A small sound classifier, trained from scratch.
Model: log mel input, depths [2, 4, 4], widths [160, 240, 352].
Training: normuon at rate 0.039, batches of 128.
Rows from block 3 of a small sound classifier, named by matrix and row number. Rows with one number belong to one channel. Each number is 128 + 24 x the weight over its row's rms, rounded and kept within 0 to 255. All counts start at 0. Numbers have three digits each.
After each channel's rows are labels from the 100 clips, of 14976, where the channel reaches its highest value: "strongest on" is what is common among them. Only what is clearly more common there than usual is listed. The data: read English sentences (LibriTTS-R). In brackets: how many of the 100.
# convs1: first pointwise conv (model.blocks.3.convs.1.weight, 240x240x1x1), inputs 0-119
# convs3: second pointwise conv (model.blocks.3.convs.3.weight, 240x240x1x1, transposed), outputs 0-119

convs1.232:128119128128127151128116134128128127135128128129128130128127128128128123128128128128128128129128128128128128128128128128128130128000128128128133128129128128128128128128128124132128128128128129127128114128128128124128128128127128133130128129127128125128122128128128128128128147119126128128128128122135128128128136128128139128126128128128128128131128128124128128
convs3.232:138124133126133145128133128133134127122133132132133140132131134132132133132134134134134133132127127127127127127127127127127113127128127127128134127129127126127131127126127127135127132135134127129172118135134129153134135134135135127134134119119133134134103134134134255134112234131127130133130130129128130129130134137131128119155148129129130130140130130147130150
strongest on: voice: female (89)

convs1.210:128120128128127153128117134128128127135127128129128130128127128128128122128128128128128128129128128128128128128128128128128130128000128128128132128129128128128128128128128124133128128128128129127128117128128128126128128128127128133131128129127128125128122128128128128128128146121125128128128128123135128128128138128128143128126127128128128128133128128124128127
convs3.210:094133114126114115128122127116111129123120121115113116126124106119122119119112112111111113131131132131131131130131131131131126131132131131131132131126131131131131131131131154121131156125124129127034135124123122083124125125121124178124124163130126124125136125125124103125141115139124127126127127127128127127127117125126130133125140127127127127120127127149127125
strongest on: voice: female (87)

convs1.94:128129128127140136128129109128128125126126128129128130127137126128127202128128128128128128000128128128130128128128128128128116128105128128129126128100128125128127128132128175136128123128128126127125115128128128085128128128163128112143130128121139128128026128127128134128129120130103128128128128126127128128128129113128119143113137128128126128153128128133128123
convs3.94:140121129142129136126131106129130126108129131128129131076128137129145128129130129129131129126127127127126127127126127127127124127127127127126113127127127127127122124126127120131127125132132129255147152132132145139132132132133132130132132078116133133133142132133132101132122132133114130130130131131126130129130137130129134189130130131130130130131131130125130094
strongest on: voice: female (81)

convs1.146:128128128128128120127130127128128128121128128128128128128128128128128127128128128128128128127128128128128128128128128128128126128128128128128128128255128128128129128125128128129128128128128127128126130128128128129128128128128128127128128128128128128127124128128128128128128128128121128128128128144125128128128127128128129128128125128128128128131128128130128124
convs3.146:077146122118117127125126086124097118255124124085119109121122108125140122126082111108102118155130129131137131130131130131130124131142131131131133131119130119130130132131131019134130123118118141108117119118117149144118118118117118126117118134131119117119174118119118138118025124200094118119119119118132118120119166125122121110129122119119119119121118119162119138
strongest on: voice: female (93)

convs1.145:128128128131131124128119126128128128120129128127128129127131128128128066128128128128128128127128128128128128128128128128128127128132128128129128128123128129128132128128128125113128128128128118129128147128128128118128128128123128110126128129224129127128095129128128129128128115129157128128128128220134128128128123128128141131128126128128127128129128128144128116
convs3.145:130108128129128132118128068128128128127128129128128131125129129129130129128128128128128128128127126127128127127127127127127128127127127127127126127123127126127129128127127126127127179128128125134135099128128129128128129128129128130129128132127129128128129128129128129129000131131123131132131132130126131130130130132132128128134120131131131131130131131133131129
strongest on: voice: female (85)

convs1.121:128129128129129116127124131128128127127127128128128128129128128128128126128128128128128128129128128128128128128128128129128072128133128128128127128129128086128128128127128150148128129128128129126126132128128128133128128128115129123129129129124129128128127128128128127128128111128117128128128128127131128128128127127128128128128128128128128128125128128147128122
convs3.121:128128128128128128128128128128128128128128128128128128129128128128128128128128128128128128128128128128128128128128128128128128128128128128128129128128128128128128128128128129128128132127127128128127128127126128127127127127127127130127127128128127126126129127127127128127127127128128128128128128128128128128128128128128128129128127128128128128128128128129128128
strongest on: voice: female (89)

convs1.83:128128128128128132128128128128128128122128128128128127128129128128128127128128128128128128147128128128128128128128128128128138128003128128128127128057128128128128128128128119129128128128128129129129127128128128128128128128127128133129128128129127128128126128128128126128128129128134128128128128124127128128128127128128128128128000128128128128128128128111128140
convs3.83:145095132126134137129129129130138128111131130141133144165128136130122130130140136136137134121126125126122125126126126126126126126121125126124129125127126127125125124126126041124126144144143127129142122143144131117143144144144144124143144154128141143142127145144144096144079233120123138137138136134130138142138151149137137131178084137138138138126138138172138147
strongest on: voice: male (93)

convs1.70:128127128128128131127128127128128129128130128128128126128128128128128127128128128128128128134128128128128128128128128128128136128133128128128128128125128128128127128128128130128128126128128124128129127128128128127128128128126128128128128128133128128128128128128128130128128127129132128128128128131128128128128126129128127127127000128128128128136128128122128129
convs3.70:122157143137140131130149130144134150175139146131141134191150133144153148144131138136135140135125127125127125124125124125124119125133125125126130125128124122124126125125124181133124136119118127049124136117116181214118118118112116135117117165131116116119140116119118099119151089153189118115117118118128118121117096193110100112102114117118117118122118118101118087
strongest on: voice: male (91)

convs1.216:128128128128128145128128160128128128128128128128128128128128128128128126128128128128128128128128128128128128128128128128128129128000128128128128128108128128128128128128128123133128128128128127128128027128128128128128128128128128131128128128130128128128128128128128128128128129127129128128128128127020128128128000128128127128128052128128128128125128128128128127
convs3.216:128128128128128128151128119128128128128128128128128128128128128128134128128128128128128128126128128128128128128128128128128128128127128128128127128071128128128128128128128138000128128128128255141129128128128128128128128128128128124128128126122128128128129128128128128128128126128109127127127127127195127127127127127127125126127128127127127127127127127126127128
strongest on: voice: male (84)

convs1.234:128125128128126169128121135128128127129125128128128128128125128128128103128128128128128128131128128128128128128128128128128123128000128128128136128130128129128127128128128136129128126128128128127129102128128128121128128128128128142139128127128127128128113129128128128128128151128208128128128128121136128128128133128128141129128127128128128128157128128124128127
convs3.234:126123131126131131128130128131129131128131130128131130083129129131143135131127130130129131138133132133133133134133134133134136134128133133131145133128133133133139130134133112130134000124124128129122120124124099126124124123123123134124124106130124124124114123123124255124121096119129130135130130133129131129130130127126125131129111130130130130134131130128130144
strongest on: voice: female (90)

convs1.130:128130128128128125125139128128128127132128128128128127128128128128127120128128128128128128132128128128128128128128128128128110128129128128128129128255128128128128128128128127128128125128128127128126132128128128130128128128128128126128128127132129128126135128128128128128128121130116128128128128136126128128128130128128129128128123128128128128129128128143128127
convs3.130:123107077103077100130073129077081076089078079092078096169065090077108078077092080080082078134140142140136140139141140141140157140139140141139131141131140152141140136140140144128140111134135132124171129135135235182134134134136134093135134128149133133135122136133134146134107121125132130133130130131126130136129123128128138151119136129130132130128130131130130255
strongest on: voice: female (95)

convs1.86:128128128128128130127127128128128128128128128128128128128129128128128131128128128128128128135128128128128128128128128128128142128126128128128128128125128128128128128128128128128128128128128128128128127128128128128128128128128128130128128128128128128128128128128128128128128127130130128128128128128127128128128127128128127128128000128128128128129128128120128128
convs3.86:136116137129138140128138131137137132133134136136138148142132139135149141135136138137137138129116121116114116116116116115116121115127116115116127117128116118115124118117117145138116086127127127119145124127127118138127127127127127131127127144129127127127137127126127107127104123161126126125126126127127126125125066131122114126124114126126126126121126126098126122
strongest on: voice: male (91)

convs1.114:128126128128128134128128128128128128128127128129128128128129128128128128128128128128128128127128128128128128128128128128128128128179128128128129128115128128128128128128128126146128128128128153128128255128128128128128128128127128127127129128128128128128128128128128128128128128127133128128128128126133128128128000128128126129128125128128127128133128128000128132
convs3.114:128128128128128128120128130128128128137128128128128128128128128128121128128128128128128128129131130131131131130131131131131128131131131131131129131126131130131130131131131102146131145133133077088129128133134130128133133133134133129133133126124130134133128131131133128132128128063000128128128128128136128128128128128128128128128129128128128128128128128128128122
strongest on: voice: male (97)

convs1.31:128135128131120142137131108128128130130133128127128128129131130132168148128128128128128128063128128128128128128128128128128155128141128128129130128175128129128134128139128133125128132128128128133139130140128129129128128128149128108131129125255129129128132128127128136128127144137162128128128128134126128128128105137130131126130173128128175127097128128065128131
convs3.31:121130120116120122128120128120123131255118116129121125130119123120134125120127121122122121125163146165157166167162164163169133170154163157172196164141159163165169162161170130129165127124123128023130180124124133114124124124124124120124124132126124124123123123123123139124129113129131126125126125127125126127126147112125135152129133126126125126124126126129126123
strongest on: voice: female (87)

convs1.128:128128128128128121127129127128128128129129128128128126127128128128128125128128128128128128129128128128128128128128128128128126128141128128128128128255128128128129128127128130129128128128128128128127130128128128128128128128128128128129128128127128128128140128128128130128128127129109128128128128175126128128128128127128129128130124128128128128126128128128128121
convs3.128:131146135137138125128127095132148141124129131163139129136139136129100131129155144144148139117122124122118122124122123121122121122121122122120115122119122121123121118121123097127122157124124126131116094124124079090124124124123124132124124128114123124124131123124124061124216127125143167186168166156122169169159154188153145141150143168169164167164169168125168112
strongest on: voice: female (88)

convs1.39:128130128127128143128128128128128128128127128128128128128128128128128127128128128128128128129128128128128128128128128128128129128128128128128128128129128128128128128128128128126128128128128128128128128128128128128128128128128128127128128128255128128128127128128128128128128127129136128128128128127125128128128127128128129128128128128128128128128128128128128128
convs3.39:131120128130128130127122084128128131234129128130128129142127128128112121128128128128128128134143133142140142144142143141142169142143142141147130142118145150143146137143143141126142170130130128129119134130130129132130130130128130140130130148140133130130117134131131195131135129135123144140145145148127145141146146138147145150135105145145146145155144145125145069
strongest on: voice: male (80)

convs1.123:128133128128128114128129129128128129138131128127128127125129128128128125128128128128128128131128128128128128128128128128128096128145128128126121128255128129128130128123128130126128131128128132126128129128128128140128128128126128128130127129129125129127146128128128128128125125133104128128128128146129128128128129128128139127129127128128128128118128128137128131
convs3.123:165074131144130140130129067131130128097132132135130139124128135131053132131133130130129130133152146151146151153152152152151186152140151154147135151136154167151151151150152181114152138126125129123127142126125132155125126125125125094125126127177126126126152127126125059126110085118133135136135135138128135132134126136130128151126113134134134134134134134072134114
strongest on: voice: female (85)

convs1.169:128128128128128136128128130128128128128129128128128128128129128128129130128128128128128128126128128128128128128128128128128117128129128128128128128127128128128128128128128112120128128128128135128128083128128128127128128128127128173128128128127126128128121128128128127128128127128130128128128128126173128128128255129128125128128096128128128128132128128122128130
convs3.169:129128128128128129136129128128128128129129128128128129129128128128127128128128128128128128128128128128128128128128128128128128128127128128128127128127128128128128128128128235141128127128128128130127124128128128128128128128128128127128128117255128128128127128128128128128127128000135128128128128128135128128128129129128128128128126128128128128128128128128128134
strongest on: voice: male (82)

convs1.142:128128128128129135127133238128128128126128128128128127128128129128128127128128128128128128131128128128128128128128128128128127128126128128128128128073128128128125128128128130126128127128128251128128159128128130127128128128129128149128128128140128128128107129128128128128128126126128128128128128136255128128128077127128118128129125128128128128119128128122128123
convs3.142:129133126126126128165126133126126125129125126130126128113127126125122125125128126126127126123106098105110106103107105106106103106107105107110116105224106111106112107107104126127105132129129047127125152129129128126129129129128129000129129158111129129129124129129129149129116123132128137136137137137131137132136143136136136141133068137137136137140136137128137127
strongest on: voice: female (81)

convs1.162:128127128128127128127129128128128128129127128128128128128128128128128122128128128128128128127128128128128128128128128128128130128125128128128128128127128128128128128128128123104128128128128141124127141128128128122128128128128128127125128128125129128128109128128128140128128135127132128128128128130139128128128128128128126128128129128128128128133128128124128129
convs3.162:138030132131133155126128122131135131116130130137133134130128133130124131130135134134134133139131134131131131130131130131131132130131131130131148131119131131131132132131131125130131116132132128125130153132132160129132133132133132122132133128117134131132213136134133000133085105123131126123125125125130125124125100129121129101130118126125125125104125126117125108
strongest on: voice: male (98)

convs1.164:128128128129128099128128125128128127128132128128128128128128128128128125128128128128128128129128128128128128128128128128128124128121128128128129128132128128128128128128128129125128128128128132128128129128128128128128128128129128127130128128128127129128132128128128128128128131128126128128128128126139128128128152128128125128128131128128128128129128128126128128
convs3.164:140128133129136144124130138133145128121134134135135180128130138132125130132144138143148135126127126127127127127127127127127121127127127127127119127120127125127127126127127123129127124118117129127123118117116114124117117117111116117116117142131118118118133118119118122117126137121128125124125126126132125126124128127124125127129126125125125125117125125130125127
strongest on: voice: female (80)

convs1.228:128121128128127159128112136128128126138129128128128129128128128128128118128128128128128128131128128128128128128128128128128128128000128128128136128133128128128129128128128126130128128128128127127128107128128128122128128128127128136132127130128128125128120128128128128128128149115129128128128128122138128128128135128128140128126127128128128128134128128123128127
convs3.228:146120136129135147128134135134136129125134133132136131135132140132132141133134136136136136130123122122124122122122123123123120123131123123123120123129123122122121123122123123137123135131130127128133111130129121144130130130129130114130130078128130130131094131131130132130106159131118128130128128129128128128128135137128128123125110128128128128126128128050129147
strongest on: voice: female (93)

convs1.49:128128128128128129128130244128128128130128128128128128128128128128128127128128128128128128128128128128128128128128128128128127128130128128128128128114128128128128128128128102124128128128128124128128255128128128128128128128129128140128128128127127128128131128128128128128128129128121128128128128121105128128128253128128126128128000128128128128128128128064128126
convs3.49:128127128128128128136128127128128128128128128128128128128128128128127128128128128128128128128128128128128128128128128128128128128128128128128128128255128128128128128128128122255128126128128149124128131128128129128128128128128128130128128129135128128128129128128128128128128128122196128128128128128113128128128128128128128128128142128128128128128128128128128129
strongest on: voice: male (93)

convs1.22:128129128129128134128130131128128128113127128128128129127128128128128158128128128128128128128128128128128128128128128128128166128128128128128128128123128128128127128127128151127128130128128117127127132128128128128128128128129128137127128128126127128128127128128128128128128124128126128128128128131064128128128121128128123128128186128128128128071128128233128125
convs3.22:128128128129128128086128127128128128128128128128128128128128128128125128128128128128128128131128128128128128128128128128128129128128128128128128128131128128128128128128128127137128129127127190149125127127127125128127127127127127127127127127135127127127124127127127130127128215135126126126126126126130126126126121126125126126125127126126126126126126126127126127
strongest on: voice: male (100)

convs1.211:128130128130128170129142133128128128102123128128128130126128131128129126128128128128128128128128128128128128128128128128128120128110128129128126128135128131128128128128128141120128128128128147130130099128128128138128128128124128129137137128130125130127107131127128126128126129132255128128128128120128128128128123128128126130128129128128134128141128128104128112
convs3.211:129119119122120113127120129119121125117117118126120114109121122118131116118124121121122120118121120122122121120122121122121080121126121121122118122128122121121122124121120087130122130132131128125127120131131011138131132132134132095132132150128134130131132136134131000132171123131125132135133134134127133129132138139130140132131076133132133133140134133139133113
strongest on: voice: male (79)

convs1.69:128128128128129130127127127128128128127128128128128128128128128128128135128128128128128128131128128128128128128128128128128139128133128128128128128124128128128128128128128127129128127128128127127128127128128128127128128128127128132128128128128129128128128128128128129128128125131134128128128128129126128128128125128128127128128000128128128128136128128112128101
convs3.69:091095113119110039123126116114108114204120118098110085144106122120130120118113109107105110126126127126129126125126126126125126126114126126127129126116125102126121126126125143134126105145145125176134122145145109128145146145147146163145145127125143144145149146145145056145083120114115135133135136137129135134137122135134118131110141135135136135124135135100135126
strongest on: voice: male (92)

convs1.91:128115128131128150129125159128128128101109128129128123120139129128131066128128128128128128126128128128128128128128128128128000128119128128134116128132128135128122128144128068164128128128128158136137124128128128099128128128153128152116128119118151111127117128128128135128126150123136128129128128108140128128128171128128113122125170128128127128255128128255128138
convs3.91:129180131136131130126135139131132143135133130130131128084132130131127130131132132132132131130128129128127128128128128128128130128128128128128120128129128128128124128128128131128128106128128127124132122128128130083128128128128128097128128122127130128128044127128128089128240124157128129128129129129128129128129127129129127127123126129129129129135129129115129054
strongest on: voice: female (94)

convs1.95:128123128128132171129150129128128136110129128128128127127133129128130136128128128128128128122128128128128128129128128128128116128148128129136164128091128145128140128136128046254128142128128155132133146128128128122128128128140128175135130125168123129128130129128128129128129149120152128128128128246132128128128106131128111130127149128128127128202128128228128143
convs3.95:108139133133132139127159123133130140127134136126132125107135130134111131135127131131130132130136131135133136136136135136135141135136135136134152135128137148136137135136136142129136063132132127123124180132132167150132132132130132122132132141135133133132129131132132111132109193130128117121117119120131116118116035118126098128000143118117117117124118117138117137
strongest on: voice: female (81)

convs1.221:128130128128129167130147133128128128121126128128128147127127129127128129128128128128128128125128128128128128128128128128128115128110128129128126128129128132128127128128128140122128129128128141128129084128128128145128128128128128129139139129129126129128097132127128122128127128131255128128128128123128128128128125128128126130127130128128130128135128128095128128
convs3.221:128149136131136136129135128135135126132136137132136140126136134136125136136133135135135136134138136137138138138137138137138177138137137138137133137128137137138137136137138128125137116129130128133134132130130159127130130130129130136130130110120128130129126128128130255129080134124128128121128128128128128129128110128127128118128200128128128128122128128130128158
strongest on: voice: male (84)

convs1.17:128128128128128117128128128128128128121128128128128126128128128128128129128128128128128128130128128128128128128128128128128129128255128128128123128128128128128128128128128129141128128128128123128128129128128128128128128128128128132129128128130127128128129128128128128128128128132127128128128128129129128128128129128128112127128128128128128128129128128119128130
convs3.17:115193125124123108129131121125122133118126125122123116170131122126137127126121123122121123135153148153153153154153153154152178152164153154152140153121153149153143153153155062135152177132132128134113115132131134126132132132130131068131132107172131133132255134131132068131131113114087130130130132133099131131128138120133146137099101130131131130135131130130131114
strongest on: voice: male (76)

convs1.79:128128128127127128128127129128128128130130128127128128128128128128128128128128128128128128122128128128128128128128128128128128128108128128128126128127128128128132128128128128128128128128128099128127124128128128125128128128126128129127128128130129128127131128128128128128128125128120128128128128126127128128128127126128128127128000128128128128255128128119128148
convs3.79:000126102127093110076128127108067124141124121022093084151123068121126116120035080078069093160136145137144137136137137138137135138147137136137129137126134130137132134135136155132136159128128126136123130128128125022128127128127127127127128128140127128127102127127128125127115128116111127128127128127134127128127128128113127124116128127128127128130128128128128204
strongest on: voice: male (85)