config.yaml
model: "sound classifier"
dataset: "read English sentences (LibriTTS-R)"
weight_standardization: false
depths: [2, 4, 4]
widths: [160, 240, 352]
momentum: 0.95
adamw_lr_other_params: 0.0025
Rows from block 5 of a small sound classifier, named by matrix and row number. Rows with one number belong to one channel. Each number is 200 + 40 x the weight over its row's rms, rounded and kept within 0 to 999. All counts start at 0. After the name is the row's rms in percent of the matrix's.
After each channel's rows are labels from the 100 clips, of 14976, where the channel reaches its highest value: "top examples" is what is common among them. Only what is clearly more common there than usual is listed. The data: read English sentences (LibriTTS-R). In brackets: how many of the 100.
# convs1: first pointwise conv (model.blocks.5.convs.1.weight, 240x240x1x1), inputs 192-239
# convs3: second pointwise conv (model.blocks.5.convs.3.weight, 240x240x1x1, transposed), outputs 192-239

convs1.38,107,200,200,200,200,199,201,211,170,200,200,200,200,200,200,200,209,201,199,200,105,273,200,200,200,200,200,243,633,200,200,200,200,200,200,200,165,200,200,200,200,200,200,200,200,200,200,200,200
convs3.38,581,201,195,201,163,201,169,202,201,214,200,188,167,193,201,201,202,199,198,190,0,185,183,193,189,176,199,217,196,190,198,198,199,194,193,196,195,180,194,194,195,192,197,192,193,197,193,197,196
top examples: voice: female (100)

convs1.197,298,200,200,200,200,203,203,199,200,200,200,200,200,200,200,200,201,242,201,200,205,212,201,200,200,200,200,200,200,200,200,200,200,200,200,200,200,200,200,200,200,200,200,200,200,200,200,200,200
convs3.197,006,239,260,241,212,236,157,215,251,227,248,238,215,274,240,250,195,218,179,191,222,204,197,186,195,194,210,197,196,194,181,196,128,189,184,197,217,195,187,195,192,188,150,190,184,196,188,187,189
top examples: voice: female (96)

convs1.127,236,200,200,200,200,200,208,199,207,200,200,200,200,200,200,200,188,206,198,200,200,204,200,200,200,200,200,204,201,200,200,200,200,200,193,200,119,200,200,200,200,200,200,200,200,200,200,200,200
convs3.127,008,188,196,192,189,215,241,217,187,154,200,186,190,197,191,195,204,192,193,229,200,236,225,229,235,211,204,204,334,235,216,211,212,222,225,210,283,222,223,211,215,228,207,227,226,209,227,208,212
top examples: voice: female (80)

convs1.51,025,200,200,200,200,202,190,205,200,200,200,200,200,200,200,200,147,183,206,200,215,164,200,200,200,187,200,199,204,200,200,200,200,200,168,200,207,200,200,200,200,200,200,200,200,200,200,200,200
convs3.51,007,203,197,201,199,197,157,243,199,229,195,198,198,199,201,197,208,181,192,201,200,201,200,202,201,196,209,196,212,201,205,203,201,202,199,201,212,198,200,200,201,201,191,202,202,203,202,202,200
top examples: voice: female (98)

convs1.12,168,200,200,200,200,199,199,203,414,200,200,200,200,200,200,200,194,199,199,200,200,200,200,200,200,200,200,47,174,200,200,200,200,200,213,200,198,200,200,200,200,200,200,200,200,200,200,200,200
convs3.12,396,194,200,195,200,199,200,201,195,199,199,196,200,200,195,198,198,209,207,200,222,200,200,200,200,200,200,279,206,200,200,200,200,200,200,200,200,200,200,200,200,200,200,200,200,200,200,200,200
top examples: voice: male (95)

convs1.42,044,200,200,200,200,202,197,199,198,200,200,200,200,200,200,200,175,196,205,200,202,193,200,200,200,197,200,195,205,200,200,200,200,200,184,200,197,200,200,200,200,200,200,200,200,200,200,200,200
convs3.42,008,239,222,242,205,218,130,232,210,324,228,233,208,235,242,229,186,203,213,218,203,214,231,212,216,215,203,200,194,215,201,202,198,212,205,210,283,219,212,207,212,213,205,213,211,206,213,204,210
top examples: voice: female (97)

convs1.35,033,200,200,200,200,199,193,204,209,200,200,200,200,200,200,200,190,196,201,200,184,205,200,200,200,200,200,212,163,200,200,200,200,200,169,200,235,200,200,200,200,200,199,200,200,200,200,200,200
convs3.35,045,202,202,202,200,203,199,203,203,199,203,201,237,203,202,203,200,214,191,195,201,199,199,192,198,201,127,200,199,197,185,189,182,191,199,191,184,199,191,193,193,192,184,193,191,190,192,187,190
top examples: voice: female (100)

convs1.142,104,200,201,200,200,203,202,199,208,201,200,200,200,200,200,200,202,207,190,200,229,231,200,200,200,199,200,186,198,200,200,200,200,200,198,200,192,200,200,200,200,200,200,200,200,200,200,200,200
convs3.142,010,207,208,207,202,206,194,227,207,210,209,206,205,216,207,212,185,81,188,193,200,188,187,196,193,174,202,198,202,193,198,200,201,196,192,199,200,191,197,197,197,194,197,195,196,201,195,200,198
top examples: voice: female (99)

convs1.118,188,200,200,200,200,200,198,224,187,200,200,200,200,200,200,200,188,198,200,200,0,209,200,200,200,200,200,164,628,200,200,200,200,200,200,200,201,200,200,200,200,200,200,200,200,200,200,200,200
convs3.118,244,201,200,201,195,200,195,200,201,200,201,199,196,200,201,201,199,199,196,201,97,202,202,201,201,202,200,135,178,201,200,201,200,201,201,201,200,202,201,201,201,201,200,201,201,201,201,201,201
top examples: voice: female (96)

convs1.145,192,200,200,200,200,202,182,199,197,200,200,200,200,200,200,200,198,209,198,200,201,192,200,200,200,199,200,195,203,200,200,200,200,200,150,200,0,200,200,200,200,200,200,200,200,200,200,200,200
convs3.145,015,159,164,160,188,164,183,180,159,203,158,159,183,175,161,155,195,204,229,211,193,220,228,208,217,227,225,182,182,214,215,204,203,207,200,207,329,224,206,202,206,208,199,209,209,205,209,205,204
top examples: voice: female (96)

convs1.97,163,200,200,200,200,199,205,219,209,200,200,200,200,200,200,200,200,205,200,200,224,181,200,200,200,200,200,0,210,200,200,200,200,200,281,200,203,200,200,200,200,200,200,200,200,200,200,200,200
convs3.97,260,218,228,218,205,219,191,212,217,203,224,214,207,221,218,222,195,190,201,182,187,183,187,183,185,189,194,420,187,184,183,187,181,184,185,185,191,189,183,186,186,182,178,182,183,186,183,185,184
top examples: voice: male (79)

convs1.162,062,200,200,200,200,207,198,175,292,199,200,200,200,200,200,200,154,205,201,200,197,94,200,200,200,202,200,151,334,200,200,200,200,200,179,200,202,200,200,200,200,200,200,200,200,200,200,200,200
convs3.162,511,201,200,201,198,201,194,205,199,202,200,201,198,201,201,200,199,200,198,201,196,201,201,200,201,200,199,197,143,200,199,199,199,200,200,200,198,201,200,200,200,200,199,200,200,200,200,199,200
top examples: voice: male (96)

convs1.236,084,200,201,200,200,190,199,265,304,200,200,200,200,200,200,200,137,192,202,200,207,334,202,200,200,200,200,323,112,200,200,200,200,200,198,200,194,200,200,200,200,200,200,200,200,200,200,200,200
convs3.236,265,204,208,204,203,206,204,208,204,210,206,204,203,206,204,206,194,202,204,199,203,199,200,200,199,199,199,424,206,199,199,200,197,200,199,200,199,200,199,200,200,199,199,200,200,200,200,199,199
top examples: voice: male (99)

convs1.39,061,200,200,200,200,206,198,197,193,200,200,200,200,200,200,200,182,199,204,200,194,191,200,200,200,196,200,181,202,200,200,200,200,200,198,200,202,200,200,200,200,200,200,200,200,200,200,200,200
convs3.39,040,193,197,194,193,197,182,197,199,170,197,183,194,196,193,196,193,190,198,192,198,183,181,194,186,187,199,200,172,187,197,201,197,195,196,200,184,190,184,200,199,186,186,192,189,202,191,197,196
top examples: voice: female (97)

convs1.133,091,200,199,200,200,199,200,205,238,200,200,200,200,200,200,200,204,205,202,200,189,196,197,200,200,202,200,206,192,200,200,199,200,200,202,200,198,200,200,200,200,200,200,200,200,200,200,200,200
convs3.133,021,186,182,186,187,181,190,187,182,197,182,173,187,184,186,183,207,202,173,203,226,207,198,205,204,197,194,182,214,205,203,198,192,205,204,201,203,196,206,202,204,206,198,206,206,200,206,197,202
top examples: voice: female (91)