python train.py --optimizer="normuon" --adaptive_grad_clip=0.1 --ema_decay=0.99 --epochs=91.8 --lr_schedule="cosine"
Rows from block 7 of a small sound classifier, named by matrix and row number. Rows with one number belong to one channel. Each number is 128 + 24 x the weight over its row's rms, rounded and kept within 0 to 255. All counts start at 0. Numbers have three digits each.
After each channel's rows are labels from the 100 clips, of 14976, where the channel reaches its highest value: "responds to" is what is common among them. Only what is clearly more common there than usual is listed. The data: read English sentences (LibriTTS-R). In brackets: how many of the 100.
# convs1: first pointwise conv (model.blocks.7.convs.1.weight, 352x352x1x1), inputs 284-351
# convs3: second pointwise conv (model.blocks.7.convs.3.weight, 352x352x1x1, transposed), outputs 284-351

convs1.34:128128128128128148128128128128128128110128128128128128128127128125128128128126128128128128128128128127128128128128128128128128128128128128128128128128128128127128128128128124127129125128128128128128128128
convs3.34:130130130128128125128129126126119130163132093135129129129128129145126129148137138141138136136136150152141138141139135145141151138138140142145137137150140143118135139141146146141130138146141136141141148136
responds to: voice: female (97)

convs1.205:128128128128128142128128128128128128128128128128128128128128128128128128128128128128128128128128128127128128128129128128128128128128128128128128128128128128128128128128128128128128128128128128128128128128
convs3.205:131131132131132108131131129130128131123131097131131131131131131131123131138127125131127127128122128137127125127128126132128129129127127130132128128131129136128130127132126131127127124131131129128128135126
responds to: voice: female (97)

convs1.243:128128129128128145128128128128128128123128128128128128128128128124128128128128128128128128128128128128128128128128128128128128128128128128128128128128128128128128128128130128128126128128128128128128128128
convs3.243:133133131131132118130132133121127134162132130137132132133131132043102131117116107121108109104120097120103110103119110128103102116112104124127105111122118122131096112125111130104042113126129117112110119112
responds to: voice: female (96)

convs1.270:128128128128128132128128128128128128128128128128128128128127128128128128128129128128128128128129128130128128128255128128128128128128129128128128128128128128127128128128131128128128128128128128128128128128
convs3.270:062071085063050131072067045107118061135060117072065066075062066124173067127127127130130130130079131134129127128128129128129131130127129131129131130132131130120131126131123129129128119131129129129129130127
responds to: voice: male (90)

convs1.304:128128128128127121128128128128128128129128128128128128128127128126129128128127128128128128128126128122128128128132128128128128128128127128128128128128128128119128128128126129128128130128128128128128128128
convs3.304:128128128128128123128128127128132128129128126128128128128128128123112128126128128128127128128127127129128128127128127128128127127128127128128127127127128128131127128127127126127128127128127128127127127128
responds to: voice: male (94)

convs1.59:128128128128128130128128128128128128147128128128128128128128128142127128127127128128128128128126128129128128126096128128128128128128128128128128128128128128128128128128128124126183127128128128128128128128
convs3.59:133132135133133134132132136134137132121129133123132133133135132134085132150130132129134137122129131187134138134134143130130135137135133143134131129142129141137142126147128133134144127124163134135135195140
responds to: voice: male (100)

convs1.111:128128128128128154128128128128128128117128128128128128128130128127129128128128128128128128127128128128128128128121128128128128128128128128128128128128128128129128128128127126127128128128128128128128128128
convs3.111:128128128128128129128128128128128128128128128128128128128128128128128128128128128128128128128128128128128128128128128128128128128128128128128128128128128128128128128128126128128128128128128128128128128128
responds to: voice: female (100)

convs1.289:128128128128128128128128128128128128134128128128128128128128128126128128128128128128128128128128128128128128128128128128128128128128128128128128128128128128130128128128128129127125128128128128128128128128
convs3.289:119122123124123129125124126130137117120119117094124124126125124079133124109115115110114121125126119118115121112117123106110117114118121118108107109117107101120102108112125116115130120114121113122124107122
responds to: voice: female (100)

convs1.178:128128128128128128128128128128128128094128128128128128128128128129128128128128128128128128128128128128128128128126128128128128128128128128128128128128128128168128128128128148128152128128128128128128128128
convs3.178:132133133133133128133133138138133133131133147133133133133133133135126133131113105130105108137104103130105108104124110134103107131112111135133126126131131130174120114131124133109173112130138124108105127112
responds to: voice: female (92)

convs1.222:128128125128128117128128128128128128121128128128128128128078128133137128128135128128128128129128128123128128121124128128128128128128128128128128128128128128104129128128126102130000129128128128128128128128
convs3.222:118120120120120124120120130127124118150119136115120121123119120142130121083062063084059060079069055062057066056084065098054054087066064093097071067082073093114075064087115098062076071081109072060054069070
responds to: voice: female (95)

convs1.199:128128128128128130128128128128128128132128128128128128128128128129128128128128128128128128128128128128128128128129128128128128128128128128128128128128128128164128128128127141128141128128128128128128128128
convs3.199:129129129129129139129129129130134129180129128130129129129129129153169129126130135131135138146131133130136139135147140132136133135139137142132140143134141132160131132139133139135149132138137135140139131138
responds to: voice: female (92)

convs1.232:128128127128128074128128128128128128127128128128128128128129128128129128128128128128128128128128128128128128128128128128128128128128128128128128128128128128128128128128128128128128128128128128128128128128
convs3.232:127128129129127162129128135150149126059127129123129129128128129136130129132134133128130129128138130122131132131128130131132129128131131129131129129128129126066128133127123127130025141128128131130130128132
responds to: voice: female (97)

convs1.173:128128128128128128128128128128128128129128128128128128128128128072128128128128128128128128128128128128128128128128128128128128128128128128128128128128128128002128128128128128128000128128128128128128128128
convs3.173:128128128128128128128128128128129128128128128127128128128128128128129128128128128128128128128128128128128128128128128128128128128128128128128128128128128128087128128128128128128165128128128128128128128128
responds to: voice: female (84)

convs1.7:128128128128128031128128128128128128131128120128128128128128128129128128128128128128128128128129128128128128128125128128128128128128128128128128128128128128129128128128128119125130128128128128128128128128
convs3.7:131131130131131136131130129132137130157130129128131131131131130159175131123121115119113115114122117097109115109118115128112116117114113119127120122120121126113121112130133127110091123131127116109113117117
responds to: voice: female (100)